Rows from block 3 of a small image classifier, named by matrix and row number. Rows with one number within an expert belong to one neuron, the router's apart. Each number is 128 + 24 x the weight over its row's rms, rounded and kept within 0 to 255. All counts start at 0. Numbers have three digits each. After the name is the row's rms in percent of the matrix's.
After each expert's rows are labels from the 100 images, of 14848, where the router gives the expert most weight on average: "strongest on" is what is common among them. Only what is clearly more common there than usual is listed. The data: retinal OCT scans (Kermany 2017).
# router: router (model.blocks.3.mlp.router.weight, 32x256, trained with AdamW), inputs 156-207
# up: expert up (model.blocks.3.mlp.up, 32x128x256), inputs 156-207
# down: expert down (model.blocks.3.mlp.down, 32x256x128, transposed), outputs 156-207

# expert 2
router.2 098:115073104091151104124165142122127117137122113134106127148118123145114092177110151116136112184109115151127139215168153103134121102120107133084146100141114098
up.0 080:135132140126135132112137111139126099105136164083143144145137151129097174157144166113113143158155139138076112127183144143162165162113165133116109144157097111
down.0 091:163129141097142115105117124148116137107132125104099098098119082133141076174113124130121161118158112119136180117138119092144146140116205133138173097123127137
up.1 087:086149159086135134108118116129104146104121174119096114151150141109151118122116110092151136154149130146138118136145154120108110133115136150159165143148094123
down.1 093:145116153143147130165099185128139133109141147069129115107139152115098131143169149113076138121098168081119136136144154089127106125125093132106109124126126122
up.2 111:089144114109119104140122150117128142149111104128126098159131106111112123140115131121112174159135117098120124129087100118069136089145093131118110127132090193
down.2 106:187093109117100097137103134120105138144148130180105153141146172139150135144167123157154055107123159132120149158117106110116122103161125142118152124153109140
up.3 101:080140123127131147142127119116141132167105148082112147083096144099087126193089078120176134187191145127150115144129114119121121132138090117139072125160119109
down.3 102:090058124114094119096156112128123115099111140152112187121117132155107150103155125148145130121135196160117115140170132082146157108122145157108157061130136113
up.4 117:090168129127104122116119113115157140116131152128110114121135115109151098097137126155121124152127106162129147107076083115131119093095099164125123153140149161
down.4 113:124085146130126119117112119153138146144117123135134084107149140146111144145135113134112164123103144152130096143126142123128132166167086168117124113148111150
up.5 094:154160126148096123126157142131137187136119164145117106132108111126120132112085115131130106138141102145180097077054088126132149148140134142169152144151139156
down.5 097:142075146133139142132119141122148144136130121092096150103169125165158144154117087156170188136097130124116098112099134143176147177144161116133114134133146118
up.6 105:113146141119137080111157139121119156146151079160121105137182117162156123166147134120126127109097128122150126116111093109104144132145119117095140130122136096
down.6 094:138108144158141130125140109161151128118143139142157127126132133137116116094110151128131132118120136156119110125117125119135102170151113156161121140155114138
up.7 096:111107143076123117083115125136139143142142158133086125149150171118078133139175131158129120126101131121125116152122103078179103146152100137141143139106157107
down.7 107:118143096158201151125129131140117096141084130152126134068095130129137162130096137152167167138094109087119144155196123150118149134129143148118111165107107101
up.8 098:111105112116135147113129158130160198117145144116109145173142117115052134127133129131089081109109132098154115119132132131125124139155123093169184121122094143
down.8 093:114123153145093091115154107140133100139135133152190161142134132159154104082158148093150157126121113150136085136115146124148134158131083157130148094134141142
up.9 097:128110118108152159133168174167131129124144136116145133130141163105070156139190131161124111143134142117110099180151137142152117191136134163140119162119155131
down.9 096:104135123123126109097116186124153145111138134065138097097103131133087130130079130141141138112116099122145128114156138116090124103139119053121106128197104099
up.10 100:088162126109111102155122133130091112165100147125140116151135099143148152117103174108151141112123109153110088096112156126111114113114155161139148144129107124
down.10 096:128085133125144115132136132143135159129102120069108173136139099128154151091096124109170154114147117109097128112090114104140139159151121088124161150138139124
up.11 092:158121180087131122141162129106170083123097140121091089064131112123128134136139114131138095139128189095152064139147152143138128151111102116146139130125143125
down.11 098:117095177148108128088125122111090163133067123073133120107114162145104141130137129118107121151102140139111156107137151166174135120165138143101118177098118095
up.12 085:163069108127185079157093156131150110108139131116175121149156095154126130089122179076116157079143134145100156094144160164135101173129151126154098166135097138
down.12 082:088155130109113084163095168118136108149106156129153140130105111170118133139135136159095079127138114161181129173156168108129121081127165081123146152109154134
strongest on: finding: diabetic macular edema

# expert 19
router.19 103:141109125099155171121122180118098145153125151142110127105146087152159136130160127115135118184159131125129123086095121127146099144135094127146163108131154140
up.0 089:095154114111116158151123150153145106148128169140128127106121134101137118088133135132133133168139122087161107149114148112121165133146062150143113128136147127
down.0 091:103120132155089090194129103115111168099111141060091121151144124134108101127073149129126128127128144163130112136142144167092158081128082133137131098124117119
up.1 123:145162127122119081147126158139134070148150137141139131115104137161129115125142114134131130174124107141052134099106119097114138110157110136087124131130119124
down.1 112:118123099132176142144083187130149137119133117123131121123117106118140134110125129098130116150135102102136121113150122160099118122133134139141117121133148142
up.2 113:106122130152139150101121140143126104106169098161133144145061183183104094175123153158121084079117133113155126169109124109115112125122150133116155123149118086
down.2 106:114122155125100158109108097159119080136117134122107153101151143089132157169130146084104170169149138143131146091103125100122146126130151105122093109123112128
up.3 128:127102152138109114145158122137121107080147101116153099139102098119158140117151138133131146174116133142162093139130068153111133120098075106148142162140132141
down.3 118:113142127162167106099112119154144138156087140105118157144112121115094182123185150128140141143123146115095149094135132096128138112166176120129149090147095119
up.4 093:143112149137117135109141149139085099131104145101145078147157113100126108075131084163137123119118124112128106166115137111137131134128112118140141125113145131
down.4 104:105168082118130134121151111100104133116139130122137127083159088183136143117115166121131097125105141130127195134122122116124126083096188112108110121149082088
up.5 105:141117145122101125125102097113092106104131173140103141158108125134159140095187138122112130140098144105111115106148106150160104119141114145167164147129118145
down.5 105:116125112153184143131089154120144145076133104130162094139101116111127128121103133145101171130141120202110181109107126108123144146137145130144166168113144124
up.6 097:105183121136143130080145111127153139162104164134104126093140111111116091123152117138155129124104134121083137125102141107093115106081081126123096108124161141
down.6 102:120117082150101165187101136140117126106134129102166140152115140129142135114102136086061125102130112162137099128203131118129148106131172097115146098101102140
up.7 082:135101144162140145139087150097180138155145118113146113100099140107130140130102135109124164132113128132133108167106135155138188146090131087149151089091134125
down.7 087:135122113091081123131129126133134120137151132158144139118144116149164094137133122158059092147105151141099131152127108098118117118130126112100141148154091115
up.8 080:106109132097105143133130115144156129116111119160106118160166124109114124126161140118112138143118130106137108182135129161106133094140108138106108131092142114
down.8 109:146138122123077141132082172113135155130102131128125125145136186139115093140134109121156121139181103136120135149137129082118143164142133118132134118148106131
up.9 097:090132150117133157142143098125177125126109124151102084129170125098135176126128138124122134112147169146168133126116116135093104136155175133092137133139106135
down.9 118:115150167112113110088153088148120100116107117144116091147107154153129154111123136152128130111148154161187133150109125092152137148106164098148125146147141151
up.10 106:174128139081086107121109148129146136147141121139123118139159121136132087120140124130108112150140136141090133162130110117134083101080105111109176125100108153
down.10 111:147187132131170165162139068101130137123138111048173115155144105148091123119151119105131106133116135124124125128105121152141143114141136110121118125119146143
up.11 102:105140112134120160165150150134094129131133097165121117126128082147108154134148119139099136099110126116150152111116140165165147080146170135149112141134124110
down.11 098:134142105101114099107134096177124120153116122141096120152095161170173105112132129095140139150112123139111161125121137105096108110092109124118147103098149135
up.12 117:163084137126118139116115127157131099102118101113106145092148099083122152123110125137137166111157132134097126060121086114128120126100173133115103120112141145
down.12 113:102121098111144106129143113122122122136125140138172179119120119171133095114091146157113114143160112098137127130139133130146145177170100134113136084125185129
strongest on: finding: choroidal neovascularization

# expert 4
router.4 108:103130145104109161134123089151103154112142124116163097129109105150172150127127096140114151157127129120149101106152097148113134118124082123141122127126161123
up.0 101:142100162169178114115136132107118120128134135143118113076119097128148191101159173117153155128116140126130086166137105107067129111122132113147075108113112102
down.0 112:128104153124140169129100089156122109151134125116160113172117156089155100124151136110089106153113140144123105151168134166143112113118118072125120085109118123
up.1 108:109125126145125122133098134089107113091115143114128122106131145142129134159126161116130131121128170123147156107121096118149115152137169118153110187163153173
down.1 103:090120129111210105138101141156117141156135135151129149137126141124125124105124131095113133124129133140103094135113111143111129125112127116118144113182099133
up.2 098:137136150132165097144140111120121133160099111111102146129103143153120111071117105153128119076112118134154139140107140130115105110105152134151165119124148124
down.2 101:119113116144179187129162122136154154133161121177130138191127184084139119139138125111152137157171153103119127096134127147112136134134165101145153171100094135
up.3 093:127154114135128146170099121075138135162126120135101108127141120116113136139157104153114115097097144143146123185144122138165119128109123125141126099152099112
down.3 102:101073162153154135053157120152118134102104123197121162097119131161124113123161101104176133142113144161133119138140130120142139112146169135121129126112129113
up.4 107:126127153124117106101148129100177148130115148107118158138145126150120149153194129142095126145112119127118174154115184168124121140086129092168138121095128133
down.4 102:128096133145093149171119179123158126130145130145149094121152212142135103140156129100142145108130177105131150134092116123114127107123131149139120126078175139
up.5 089:141126140136130119106124170137098113111154145094142153121161130146130151067155107151108119140122107134118141151143116089156150157131150141116108102110137144
down.5 100:119152104110111123130146113131170119095155144120124097094115101098156150146082155114123115118133114127146126112160129142137102118119119139165136096135117107
up.6 109:143095158144088133130135096072111172134105140147104147179103157084148127162138117106179112158142116123184103151129091142122170122119146147172155144129110147
down.6 111:163133142110070094122113144133120110129155117125142148117147136178163101155135114145140108146124130134111153100090150125164143119127115138126133149126153124
up.7 114:148125113060104106138080187138136098110113144134124136111128113140152131122121108143141132130147126120157138134118129127164129143109117163152116115130129157
down.7 101:126117101128116086121139081118113155165133151100174145159143159133119092140169120108165162134103133158167102130161140095074134080141129116115087164127156146
up.8 110:129115133153132164137123123104173176137106152091152142161125172114157127121119087127131115129123118082125123156093155128106113100122079143107146123123126164
down.8 106:086149120133130145055139148112137180135135111121076087133126119167137141095111124146139138114097178171109104130125122148103124155174157189139134141131138125
up.9 121:162121148098136151131124123157083088157124142112150152157134130102106138133172137102127117100111152137080130169169122127163116113101134087130123142134132170
down.9 098:140108128138095115157162123142157172123145120115132082173129153172097141158115157130113119106099111065163153148151151179131155124101108092112144125097113083
up.10 109:112138108112119125125166124139198199090177118088108079141104137098094141121121117169135138105140126145158122143104115142102110166095113099166159154113143162
down.10 108:126109143156127128148149122130103136168098122132151130102122113144118131115123140126119110128167168137095114124159109099062130131118167113092086099151118116
up.11 090:122138100100092113106069121117123108121134129131156144132154116129075108129120126124103164123138141120142105145109134074122114137063148138080132160089112214
down.11 107:129134143100105126119117136124117135133113113124176093116149118122101102140126138130118168085080120136138157106140120135118105142136100163154087099121136101
up.12 095:079095179133122147116084091165172157142118127115131121096160128143132134118106132152140153131132165149106103170201152150129104154133157130143156087088114126
down.12 115:128129119069097123102147101143123128103138130177115106132087147155096098113114136163134134148128132106102116112092128150139107154132204144115099096172128146
strongest on: finding: diabetic macular edema

# expert 23
router.23 097:151112107109103124105140104103100128127158103113149122147118107142158109099160109125114136150145114095130070120134117133153103111093114164129154160115134157
up.0 092:166060107097144105091127123125157113160145131104118097112107118090130138132161107159090119080115140140107116121157176136126082128181102151152129129156126170
down.0 100:146134135140086129117145079107142120113133143140138148131130132135114169187127133156119146128087128143104131098113125112109125107114163129125118124141154156
up.1 092:147119159075138170109136121115139140164099119163124137137100122115116136109165121106112090129144106123158114132146137114167104113103098093158157137133147117
down.1 093:102170124121133130125123150152130151127147140144123131162136073167176128123097147093077126123133111134158166137115136156106131133116103112108143124120105152
up.2 083:117156094054172171146120145106119108105106113115140120147148112131096119110109104130107089136112146136190118130085143128135124161133078160086141118113121176
down.2 089:138106157132065073118073149108147140121126121145089167116111105067136155156135123163155161109128146162116124124170129145141120124118108056131149164086135115
up.3 097:102121113137128174134123103159143091089082103121142185141141156144175134095128095121102164149116125141121133088124075102153150089085191145117137171131146106
down.3 103:141182131159118064117150143133125164097146122116111086108134089126139106110106114132083104141102123083134090139157124118137129164150112162139102115122114131
up.4 119:134124140113162135095127122148098150125148173159120119110143148156100171111119164124102146143139124151099098142136185142129165096136121128154134112103095105
down.4 115:125149134152109152148124164097163171138130142080116167105131097127115094140139136150088163126196120139116173105133123141106134119113125181113092090133100148
up.5 106:099148100131137123132077099128132060118123142086113130115154105164134128108106110115134149152145128155101111161190168135140103159157147148102082120131087141
down.5 099:166097111146137116133140115119133129128108119119122115159143189109155093111147148139142099133112136132154159114156136118131147115184131126126145114100172125
up.6 084:144111121137135139126097147148120149123155100133147120123157099159163130131157120096126111139108142110150136132108150132142170105126209079134128095149120099
down.6 096:170140103153104139134128156097135155150139147122160110065135205158140143119138102132110159163116195138169107142109132157095132067128119100120143138145135127
up.7 100:106138132147121143144155134096137148142123151087139130138091085118158133098120109167129122136153119110164110120117130151160142135166140097120080122124136090
down.7 098:093116110100184126124100129143113134150115141145161151188128111154172118132153115121142129137146137159159125146094128179099144139160110154142163126156128126
up.8 124:135110161138118100090129152132127168108131120089146142122127136129112094104160146120126155084128124106170142112152161155133125114150117118132123082122133143
down.8 104:128091125101144125126132115115130165110096133080152120120121142118158175154166119094103178115152131083164153174201150123099123131110063086156140109079164118
up.9 110:096094125134136158137133180123115168149116165109095124121149122111129096098130054134112147156110136112102109146140131158114121103077123123101130100153126146
down.9 117:108215131114127135186162109146173135111105146148139090102166120124071139128113126102116073136173134123135104139105105166137125106126117143115125127152109101
up.10 102:153164115090125142106108133159179190132128169127104156129152142119080147145122125094132088104127121160132148118168126089143116129157084142122133131111107131
down.10 103:163135179132098153168157150127121140117158112173111096142099140130137098146163140138088124121105143117167143151118137128130114141089149153107147138092113117
up.11 077:131095122110116099130147122158088154082178110119159124164145168106151160128165120118143100144130112160125146122077145109128123144199128124112122158121099142
down.11 088:137176131144140160137120112114152154148173104087123122133144105186122135123130128166125151151102133107136136150162132136125123149147111095105084146139115092
up.12 100:128139164122121136158155128087177151133114140117109152064104143155129101152099137124150141112108095094091115088107179142099113135153120120094131137125119128
down.12 095:154097141121132085126126153107116129134156118164135145108122156180135116128124142136124144149133168114113080115142140108169150113123170107135145114106120149
strongest on: finding: diabetic macular edema

# expert 8
router.8 099:145093154148140108100097163146153150118158125154088115108123135122157111163123191128110144101101173126121108157167187167106123106105150131150122114137112101
up.0 110:102114099142125116135142105137116105136152149122126129114142119136123131132151085156158143096097104130150146151136163119102132150127087127179100105161168083
down.0 116:129121127100174153140077119090113158149135133157086149136161117158114170101091141123098134110149148115105099157091134148113154171128117189114131137155156142
up.1 118:147121144108150141116096105159131183156159117130112143121130138143124112190123162133108131168177141102190142133119119101092132127070087133157161104110143077
down.1 113:138113168135073161145099065138134122138120125145134138170142172140123165089108127122175150102152193189125101125140126147148129149149147164117089189149138149
up.2 104:130122134133096136113105101139103120151114100115120107163156106064135092132102128105160130161100134131127111137176147147143138095117083131140108106121130128
down.2 103:119111139134139128109149125117132137134136136079150121142151170109153112095119145070166086114182149098146100155100144111125129096127129133104077101113123120
up.3 111:156110134150105104126127111123175182136148119146149141091168147108140114102132127165120174185143142134142139130108147127120118093177115129081165081159117074
down.3 104:137149125124133162134092157116131106110144121177063143154135112109182096138105120145157072102099130117097134141098144119104124123157109149108130141098164140
up.4 102:131102142121140166101102097131108169127134113157127145087134174143151160129121131089137152163108182149189177100123163121104087142112105099151128071116105139
down.4 106:155149132132181144113160164122116118143133135124122094115108178106128132094172160160090151116158120164128099108125101127163126130119109167124137175121164115
up.5 067:091151114122161136134105154135096149108112119120108107142091142150081142124126085120123144126153131137110121123121097107099121144135147125114130130135170112
down.5 065:114114146129199170079157163137126131140126135121137107111149145144128187136119130160161170164168123111111138109118086118158136078145135146177109150123133095
up.6 099:136116102115165138139122106146108130132088124104104140162160123078115135097135130110121077151130151118167156143144133159145113144134155101122110123159123146
down.6 103:124115127104155122100170101151127143136120137106155093103126178182132168104154124129093156129135184160101116127091124108104119137109137117113107151145143130
up.7 064:126116121116124153172149131163132089127135120159119130120109124161131138147166113145130194135116146109156135104138112180146130132139108117149142122118105119
down.7 062:208183139127133144154090107151094111144125103138139114095115090153143115122119135139146082104123124134128128111115135153133121113098092162155139145102108145
up.8 078:117177158086142135087152132161061127132114120110115124131135115124115170122169144101131081133127130114088069140132123118113118118137118145144091144084130127
down.8 089:140111120139121140114138129125101148124110142112135109112162143144150169123109144160132140150135161125124148122099109161157113099156151110138133124119103117
up.9 077:131104122097105125165138165128121155129093161115101178119149128175157159132134138115170085159115123140105129133158186127169124170130117145145123109131144093
down.9 075:149177129128097156147083112117142165152132124072182178110133187133104109150114122151096125130122106154131157106095122113105135151138138073133097133142165120
up.10 069:144107130103159149119159153121132134122133138157129145167105127144116138135160113116148125113107135131153129106121107142093136164162126097151089161092098114
down.10 061:104098121135102133139127153102124185150149130144149080113158140114145137126097136120102120126176140188104146151119120129115111110120127089153095134136117125
up.11 113:140109123152105116067188113115106123109095114111118107132148140129149121098147161138142141115093109090092110085115186104142100103130131106149154073164117113
down.11 107:149130092130117111126126137127105152139113149091118128115122097154100093194157143169118119138134114071091166157136122125158128108159126111122133113127122101
up.12 092:109166151151146132156077125130122117133171110154097105111168147105108117111126136123122127114125141118126144140145096133167135151173147121165118182147157123
down.12 090:148133163110137122125152140140113116124142110132100125111165137110139124122092132117139066138105138126145158178115117112132124135136138193122140124174163137
strongest on: finding: diabetic macular edema

# expert 11
router.11 098:096154086092133124148122121096157115149117133089130126102146117170170112198080118138140111173144095167101111090089071101122143130165120148153113107138163126
up.0 091:112153155092165163112103100158144116130096165131134134106159130121085136090103134137152133102140114138170147118113160154132106137120125151124139120143092140
down.0 090:109072139133122062162119118129103124124129116162093163134102090107158152163144140109098140125121118138121106131160113150159129124153165160123152105150141135
up.1 065:124103141109116129151094108125107157130123125164106156155125212162160131109160147123067106065134113120138132127125107120111136119152138114152107143128127135
down.1 090:163102119120141133121163098126141143101126110143146101145127137132134138138152142113124101136168135152131162114158110127168113144132118109089130151149161135
up.2 124:123148139140118110125088143101139163125169155101132136098159108140110092075132139136158110088142097128148116124148142086099112105139129133189138097144147105
down.2 101:165113131144119126129118119152124149111128119101128174169094123070135100118120135132117128112099154076165140070131141160116111155150152120145110187161115132
up.3 106:133152089134092146139109130092081109153145116123141091126084139103153167170118146136145153116153113141135114131154117139152147119151132159139148102111132152
down.3 100:152121129110108100129114114092118174111135167123139149160130101142133107126139112100149143141098125109092101135110123108124154106150104107104127095095125135
up.4 082:125104135126158115113138128145121133138115098130135113154099132198113143133154122145147146074106125140090138092109143122153131158109116125168117111123173140
down.4 101:115163103123080130117136143103129143108117139141077139144123122123124134112088118107075151151132093120110110138144136137129109084106122112138109140156135131
up.5 091:118087120121146147132147132140108125134169122099104145097108121217128129144106145103118131120171140173144140157155134120130117137156152148143148144095142081
down.5 098:109107146125139100155111141159091133136169139064117099182119097107138121099130134119142085120140145124112123128120112098101123106073129107093156110141151124
up.6 082:094139098142154131119159104118129127167142134106125150155155161151110149106099170092165120102114137126191153125110101133103150165147148143154152139113101104
down.6 099:084089169148111170132115145161133125140140111120116137149117084111136116167119095177114104131125120120113155151131134128136105105094119122111124102131169133
up.7 084:146127116126155140133121077161161093156066121085076166110107097099124124178140131143132113130166151134122088122128110145100145144105162097089110110122157080
down.7 094:102160099140129128124146157137120130120139143160168169119105158132099124117186127188114165141126153112120136131119119062113122099136088119146102105142159129
up.8 128:080142100135120098114148128139145129119122112102106111123106114126144079142123134160145149114161107099129134088088114116145110120112141117110156114088093116
down.8 110:156102156120138143131129090161133128159135135106168156088119082141116133128116123133154122131151135143098079094126129145107130175149111164127131079128180134
up.9 104:132120090106155108143144146122137116120118124116143139153148112135116130179142154156178057143136129119123141161104103118129121149136144121126151111117127128
down.9 095:115147123116144167147107092132145164129085114116105115084117144182115144149101127154141187136153110116128110114146143113096125094143146123124102141139131102
up.10 100:135127126133117163100104117170156109116163098080140168178112067128133170134140110084106150135159107123158149104162170142088145115145126131164135123123111142
down.10 095:108109132115065082121093120132123142162139153163113096087141085167152119093137099132133149135088134123118118095100128141109123130184088138111129132108161128
up.11 115:134102150146127113161130106162114073107163106165141114129109107158146144103116129124124185152097109103105114131141132112156169130122113087110105169109137122
down.11 099:128180104143124138076129136116112167171103119080174091155120129139138144112121119138124111118158152107139124087124127155140126170169137163138125099134156144
up.12 073:150128140126120149136157126143167116107135137139098092076117120134140121140121112137110107127097150145120100127137118159131113127116103123159159122113140097
down.12 101:130141120156120147126130113131072117099091098119141123133133111117128136135107145157149113122181104159114192104134131133112163102167175068135112090147138148
strongest on: finding: diabetic macular edema

# expert 6
router.6 103:159143160156126150128127118138124157112120108143174158135144169149129121107129116137071147120157127115098155137141163116123155117100152096108133168131161112
up.13 077:112082116136088133149123143123142132121143111166130086130117136155138102126085104115155129154155143103100146155097131097114116149096139175129109142122168145
down.13 082:159078161116188159111080122104154133099123124138111096090109120123132154163083140100151136128117165151104143139114123099091108141130113103136133098140138129
up.14 089:095134121167132146081137135141140142130108117102155142141132117128120154114136068144124149125159126133157153117110145153127149140157078150125131140101130138
down.14 106:150113100118150157175136187123133132154156127126135094074153114068131143106114149116114084130125139033135099123128120130116126145141164140129127145157114107
up.15 088:118126117125162162157134120136175134143110118167135146132124115151085143148165138081119146104141117123098141110119121115126134182135131112118137125134090127
down.15 086:146136102136177114079117186147093146144146141108141123136105108168127103121141139113107107115168120069131157151148133126119118082189177193146123136138128173
up.16 066:109110158147151156114123125141150123138127098087154119146134138126104125153103159106142172158116147152125109145148105077150174142119137152151134099122094090
down.16 073:120130125126150159130152139145135139087139096156129150151145099116106114114109155120087079139143134185142189176137153114158123161173126103097118082094128108
up.17 093:143134104087092113144099108130068113155140100122140126131154105067140128135122066143128089140172159167171117146154165117152118159138115143131138113101096112
down.17 115:120122131151123146140137145115107122129106119154121141132128117142130119079075090108128134151157118139149146108159130142132139150199117127138161145092143129
up.18 072:124096132109132137116142108129079130179128144137150142106142132174127125059130156134113131153117133111132112126128068117156136097157113125185141112141124134
down.18 073:105173106154115181134102068106153127115135112167141128066105180132126123120102104079124157132154072141128118132114115165090084102150150116160132081123132134
up.19 092:137139158142101118060156095142088186141133100155095096085158113154080141089136154122113152108100138125151118126130114117143124127137121164086126158132137135
down.19 107:144106161128133118158117133123104151122161153140118134076132141129189103113141123124107196138121131134130117109116102115151135111145140113132136099108134129
up.20 103:161142159101129148137149126107138163112148161096124153145174145131113125113120128098181141080107121131163169152112144104126129136101109143137099132133136100
down.20 105:126086109133146131108122092136129132127153135126138115065104114065087132133140136095128108142127122131121172117129113170138134094151132172114128151151111117
up.21 115:154103133129125081125151081157121135140093121131159139133095121129148084104114132127143148127138100114135121141157142086101114120109104107070106112117165117
down.21 122:089124137128121124132088168138132135140148127104125090074133055184142141156142127106089133109120151122141105123126145136110091089111147108137138165124157158
up.22 131:153114104180133105100147138151126063103089127154094136113112132130130133108134137116142137109104123103106164108143154130122150158130148108109052136116107073
down.22 101:100080131121127102140138146126131110145117138107107128153109125123153109150135137091111117129090149106125141134170136103166151106106127176121160144135154115
up.23 096:175174084108141091117095115118146084117132176124115135136166120130117128112166127094128105168133143135103121162138166104111117120116188096083174147096125103
down.23 100:107124143128117129124149172119121146099146126125118152104100117097144166118159096087091167123122132097120167115093111129118094161100107178110116129131114164
up.24 086:136100151117144196132137123173129144131134099150104099118129124115104098104149123116111131102150158175156144169071113129122117160147113116111141135086130071
down.24 109:127116157137136154134119128138081162147161120115145096116130163139122152132141151128110108135105121111106177133188136143126111131129091075135184106116131137
up.25 087:098124160109155159152124131134153080096142130159151097117104107149093113145163181141109119155112160182136154143111124144117133133123136110142131123145117098
down.25 103:127124136116096119113109138115138125128143167114166188169127088124134137090157116133176155136190140182135055123140135133124107141155109111149157129140134135
strongest on: finding: normal

# expert 14
router.14 090:130144155138102153160128142109086097136128157160168162120187165137159147166135125125141107123154119163107154136129116141154138129095144137151086139108140144
up.0 109:145154121157144146105180123158147120098107111155117115121094114152136151105123109104139102119107128095131121126179116160098158118175119096165136150119165124
down.0 103:083130113119161131130095157144140103125119118133176082154120181130096136148106113118161141146178162193125152140126131130135144120135126094079138120134106134
up.1 125:138137070130120123149161132099150072142070114136138145170116164134153106151132111104124074167129104126094132112133108103158145135121079111138114137152178121
down.1 119:084098110119105172155101112126132138115097128113131139125110152156176127146150099122122186145151110150110152149103128140114146130095177159096109129148149124
up.2 112:099141132117131158099114128119130151169118157123143111093090124107119141164130136144149102122156115110145131089153145130155115153098119094129162158115069141
down.2 114:125182118128162120107155157082172160136149168155114131089115176142127126118066124146108190124079163109123133112114131138118105162102108161124132126176162139
up.3 092:117146135095148131151156150127115125117179089124116133136111085165171112105147155106123110170087143115102104163107163153152116114129166143128121119154154137
down.3 108:106127107133106127121099178186112107146096116119150150137155137145138128093145106155157152117150120131174155147155112085128113114131133125090082126119106104
up.4 115:152129119101176138144112141116164170151141107124123129072187157144116154121156113164157126140095125118152129166126177132152066131076106120139194115125093135
down.4 109:125158131151132115129155164078148105140152133120164107145114098145140127103131131129112140101091150105105168101123131161136113132154115104146132105107132117
up.5 081:158117157104114168159086103143138118116124101163152163107118126115113136161102164163135106114135104130165132145125114128116105118129120101103124156137135149
down.5 100:092104111149165137104131138127133163109103121175107146147143129128167084132124150160128135158090153104159178116092083111110141131169149155165130129175116125
up.6 124:166097125158136075163134132124117072109146130151143104115133115152186139165123111096145111162143103126123173146124079058145093141131117131103133132123124146
down.6 120:105160125113129152151124157136112114143102137139120150112141160133155127134156101060186167113132107156074125131129124109090137140094096114113158111126145122
up.7 067:119124128122137127163066155122091175105141095145126115051124117148144110103113133088088122113108088095128129152131183150111124139099137111092125117124111104
down.7 067:093123143140114118098086136164088085169150110122160103173129077169145139092168115151135143132137154163120137100154110127124099151126123134122134109142108104
up.8 100:123125152170119153138176114110147095120132140146090127151089161115083153106144148144106103110147136116146112103100127131131137125145158116123096137109104117
down.8 100:121132121112091108113102157128142121135096104114094189108149126135136114110112119115214115120110164190155069129145132155168119155096076128131144147104103120
up.9 076:093136144107112105122121131193138106070162095119128136143117160092189157094100135120145114121122146125133167148170094149116127145143137129093100128112162096
down.9 072:084171118117162119103091086147163107103103133117151106136146128163181090131087121140151141166166162092127140081129133148140093129124193099151133143120119141
up.10 090:119123148134155112148152139138130129149112099111150080140123116114176131115124130113144120106139116137153114104132093123117057150143176125175136146092155136
down.10 091:129059140121098120112127065156122148128134129137150144109166172135129130106131120133084168124137172096169183138111127105121132130147123127154149110134185146
up.11 100:113128101137167160128114081143104114134085105113124135136151146135118123137110095090123097133097097165100095116084092112138136152095093126119150156133172150
down.11 108:102134130104162107155120123123116116122114113124152141125108150190130138149115122148115112144086100097124134137102120062098125130136157116147154099190153131
up.12 105:103140155176152131150142133124151081108071110136133162151141129138131145162111115179110125156119135118129153141145122104117101116084104109164130160084128149
down.12 104:166112131148093118169158145154121162140111125142150165093143182092107126097175131132097124132136143121099126117142140138160136158103133166154104111110156109
strongest on: finding: choroidal neovascularization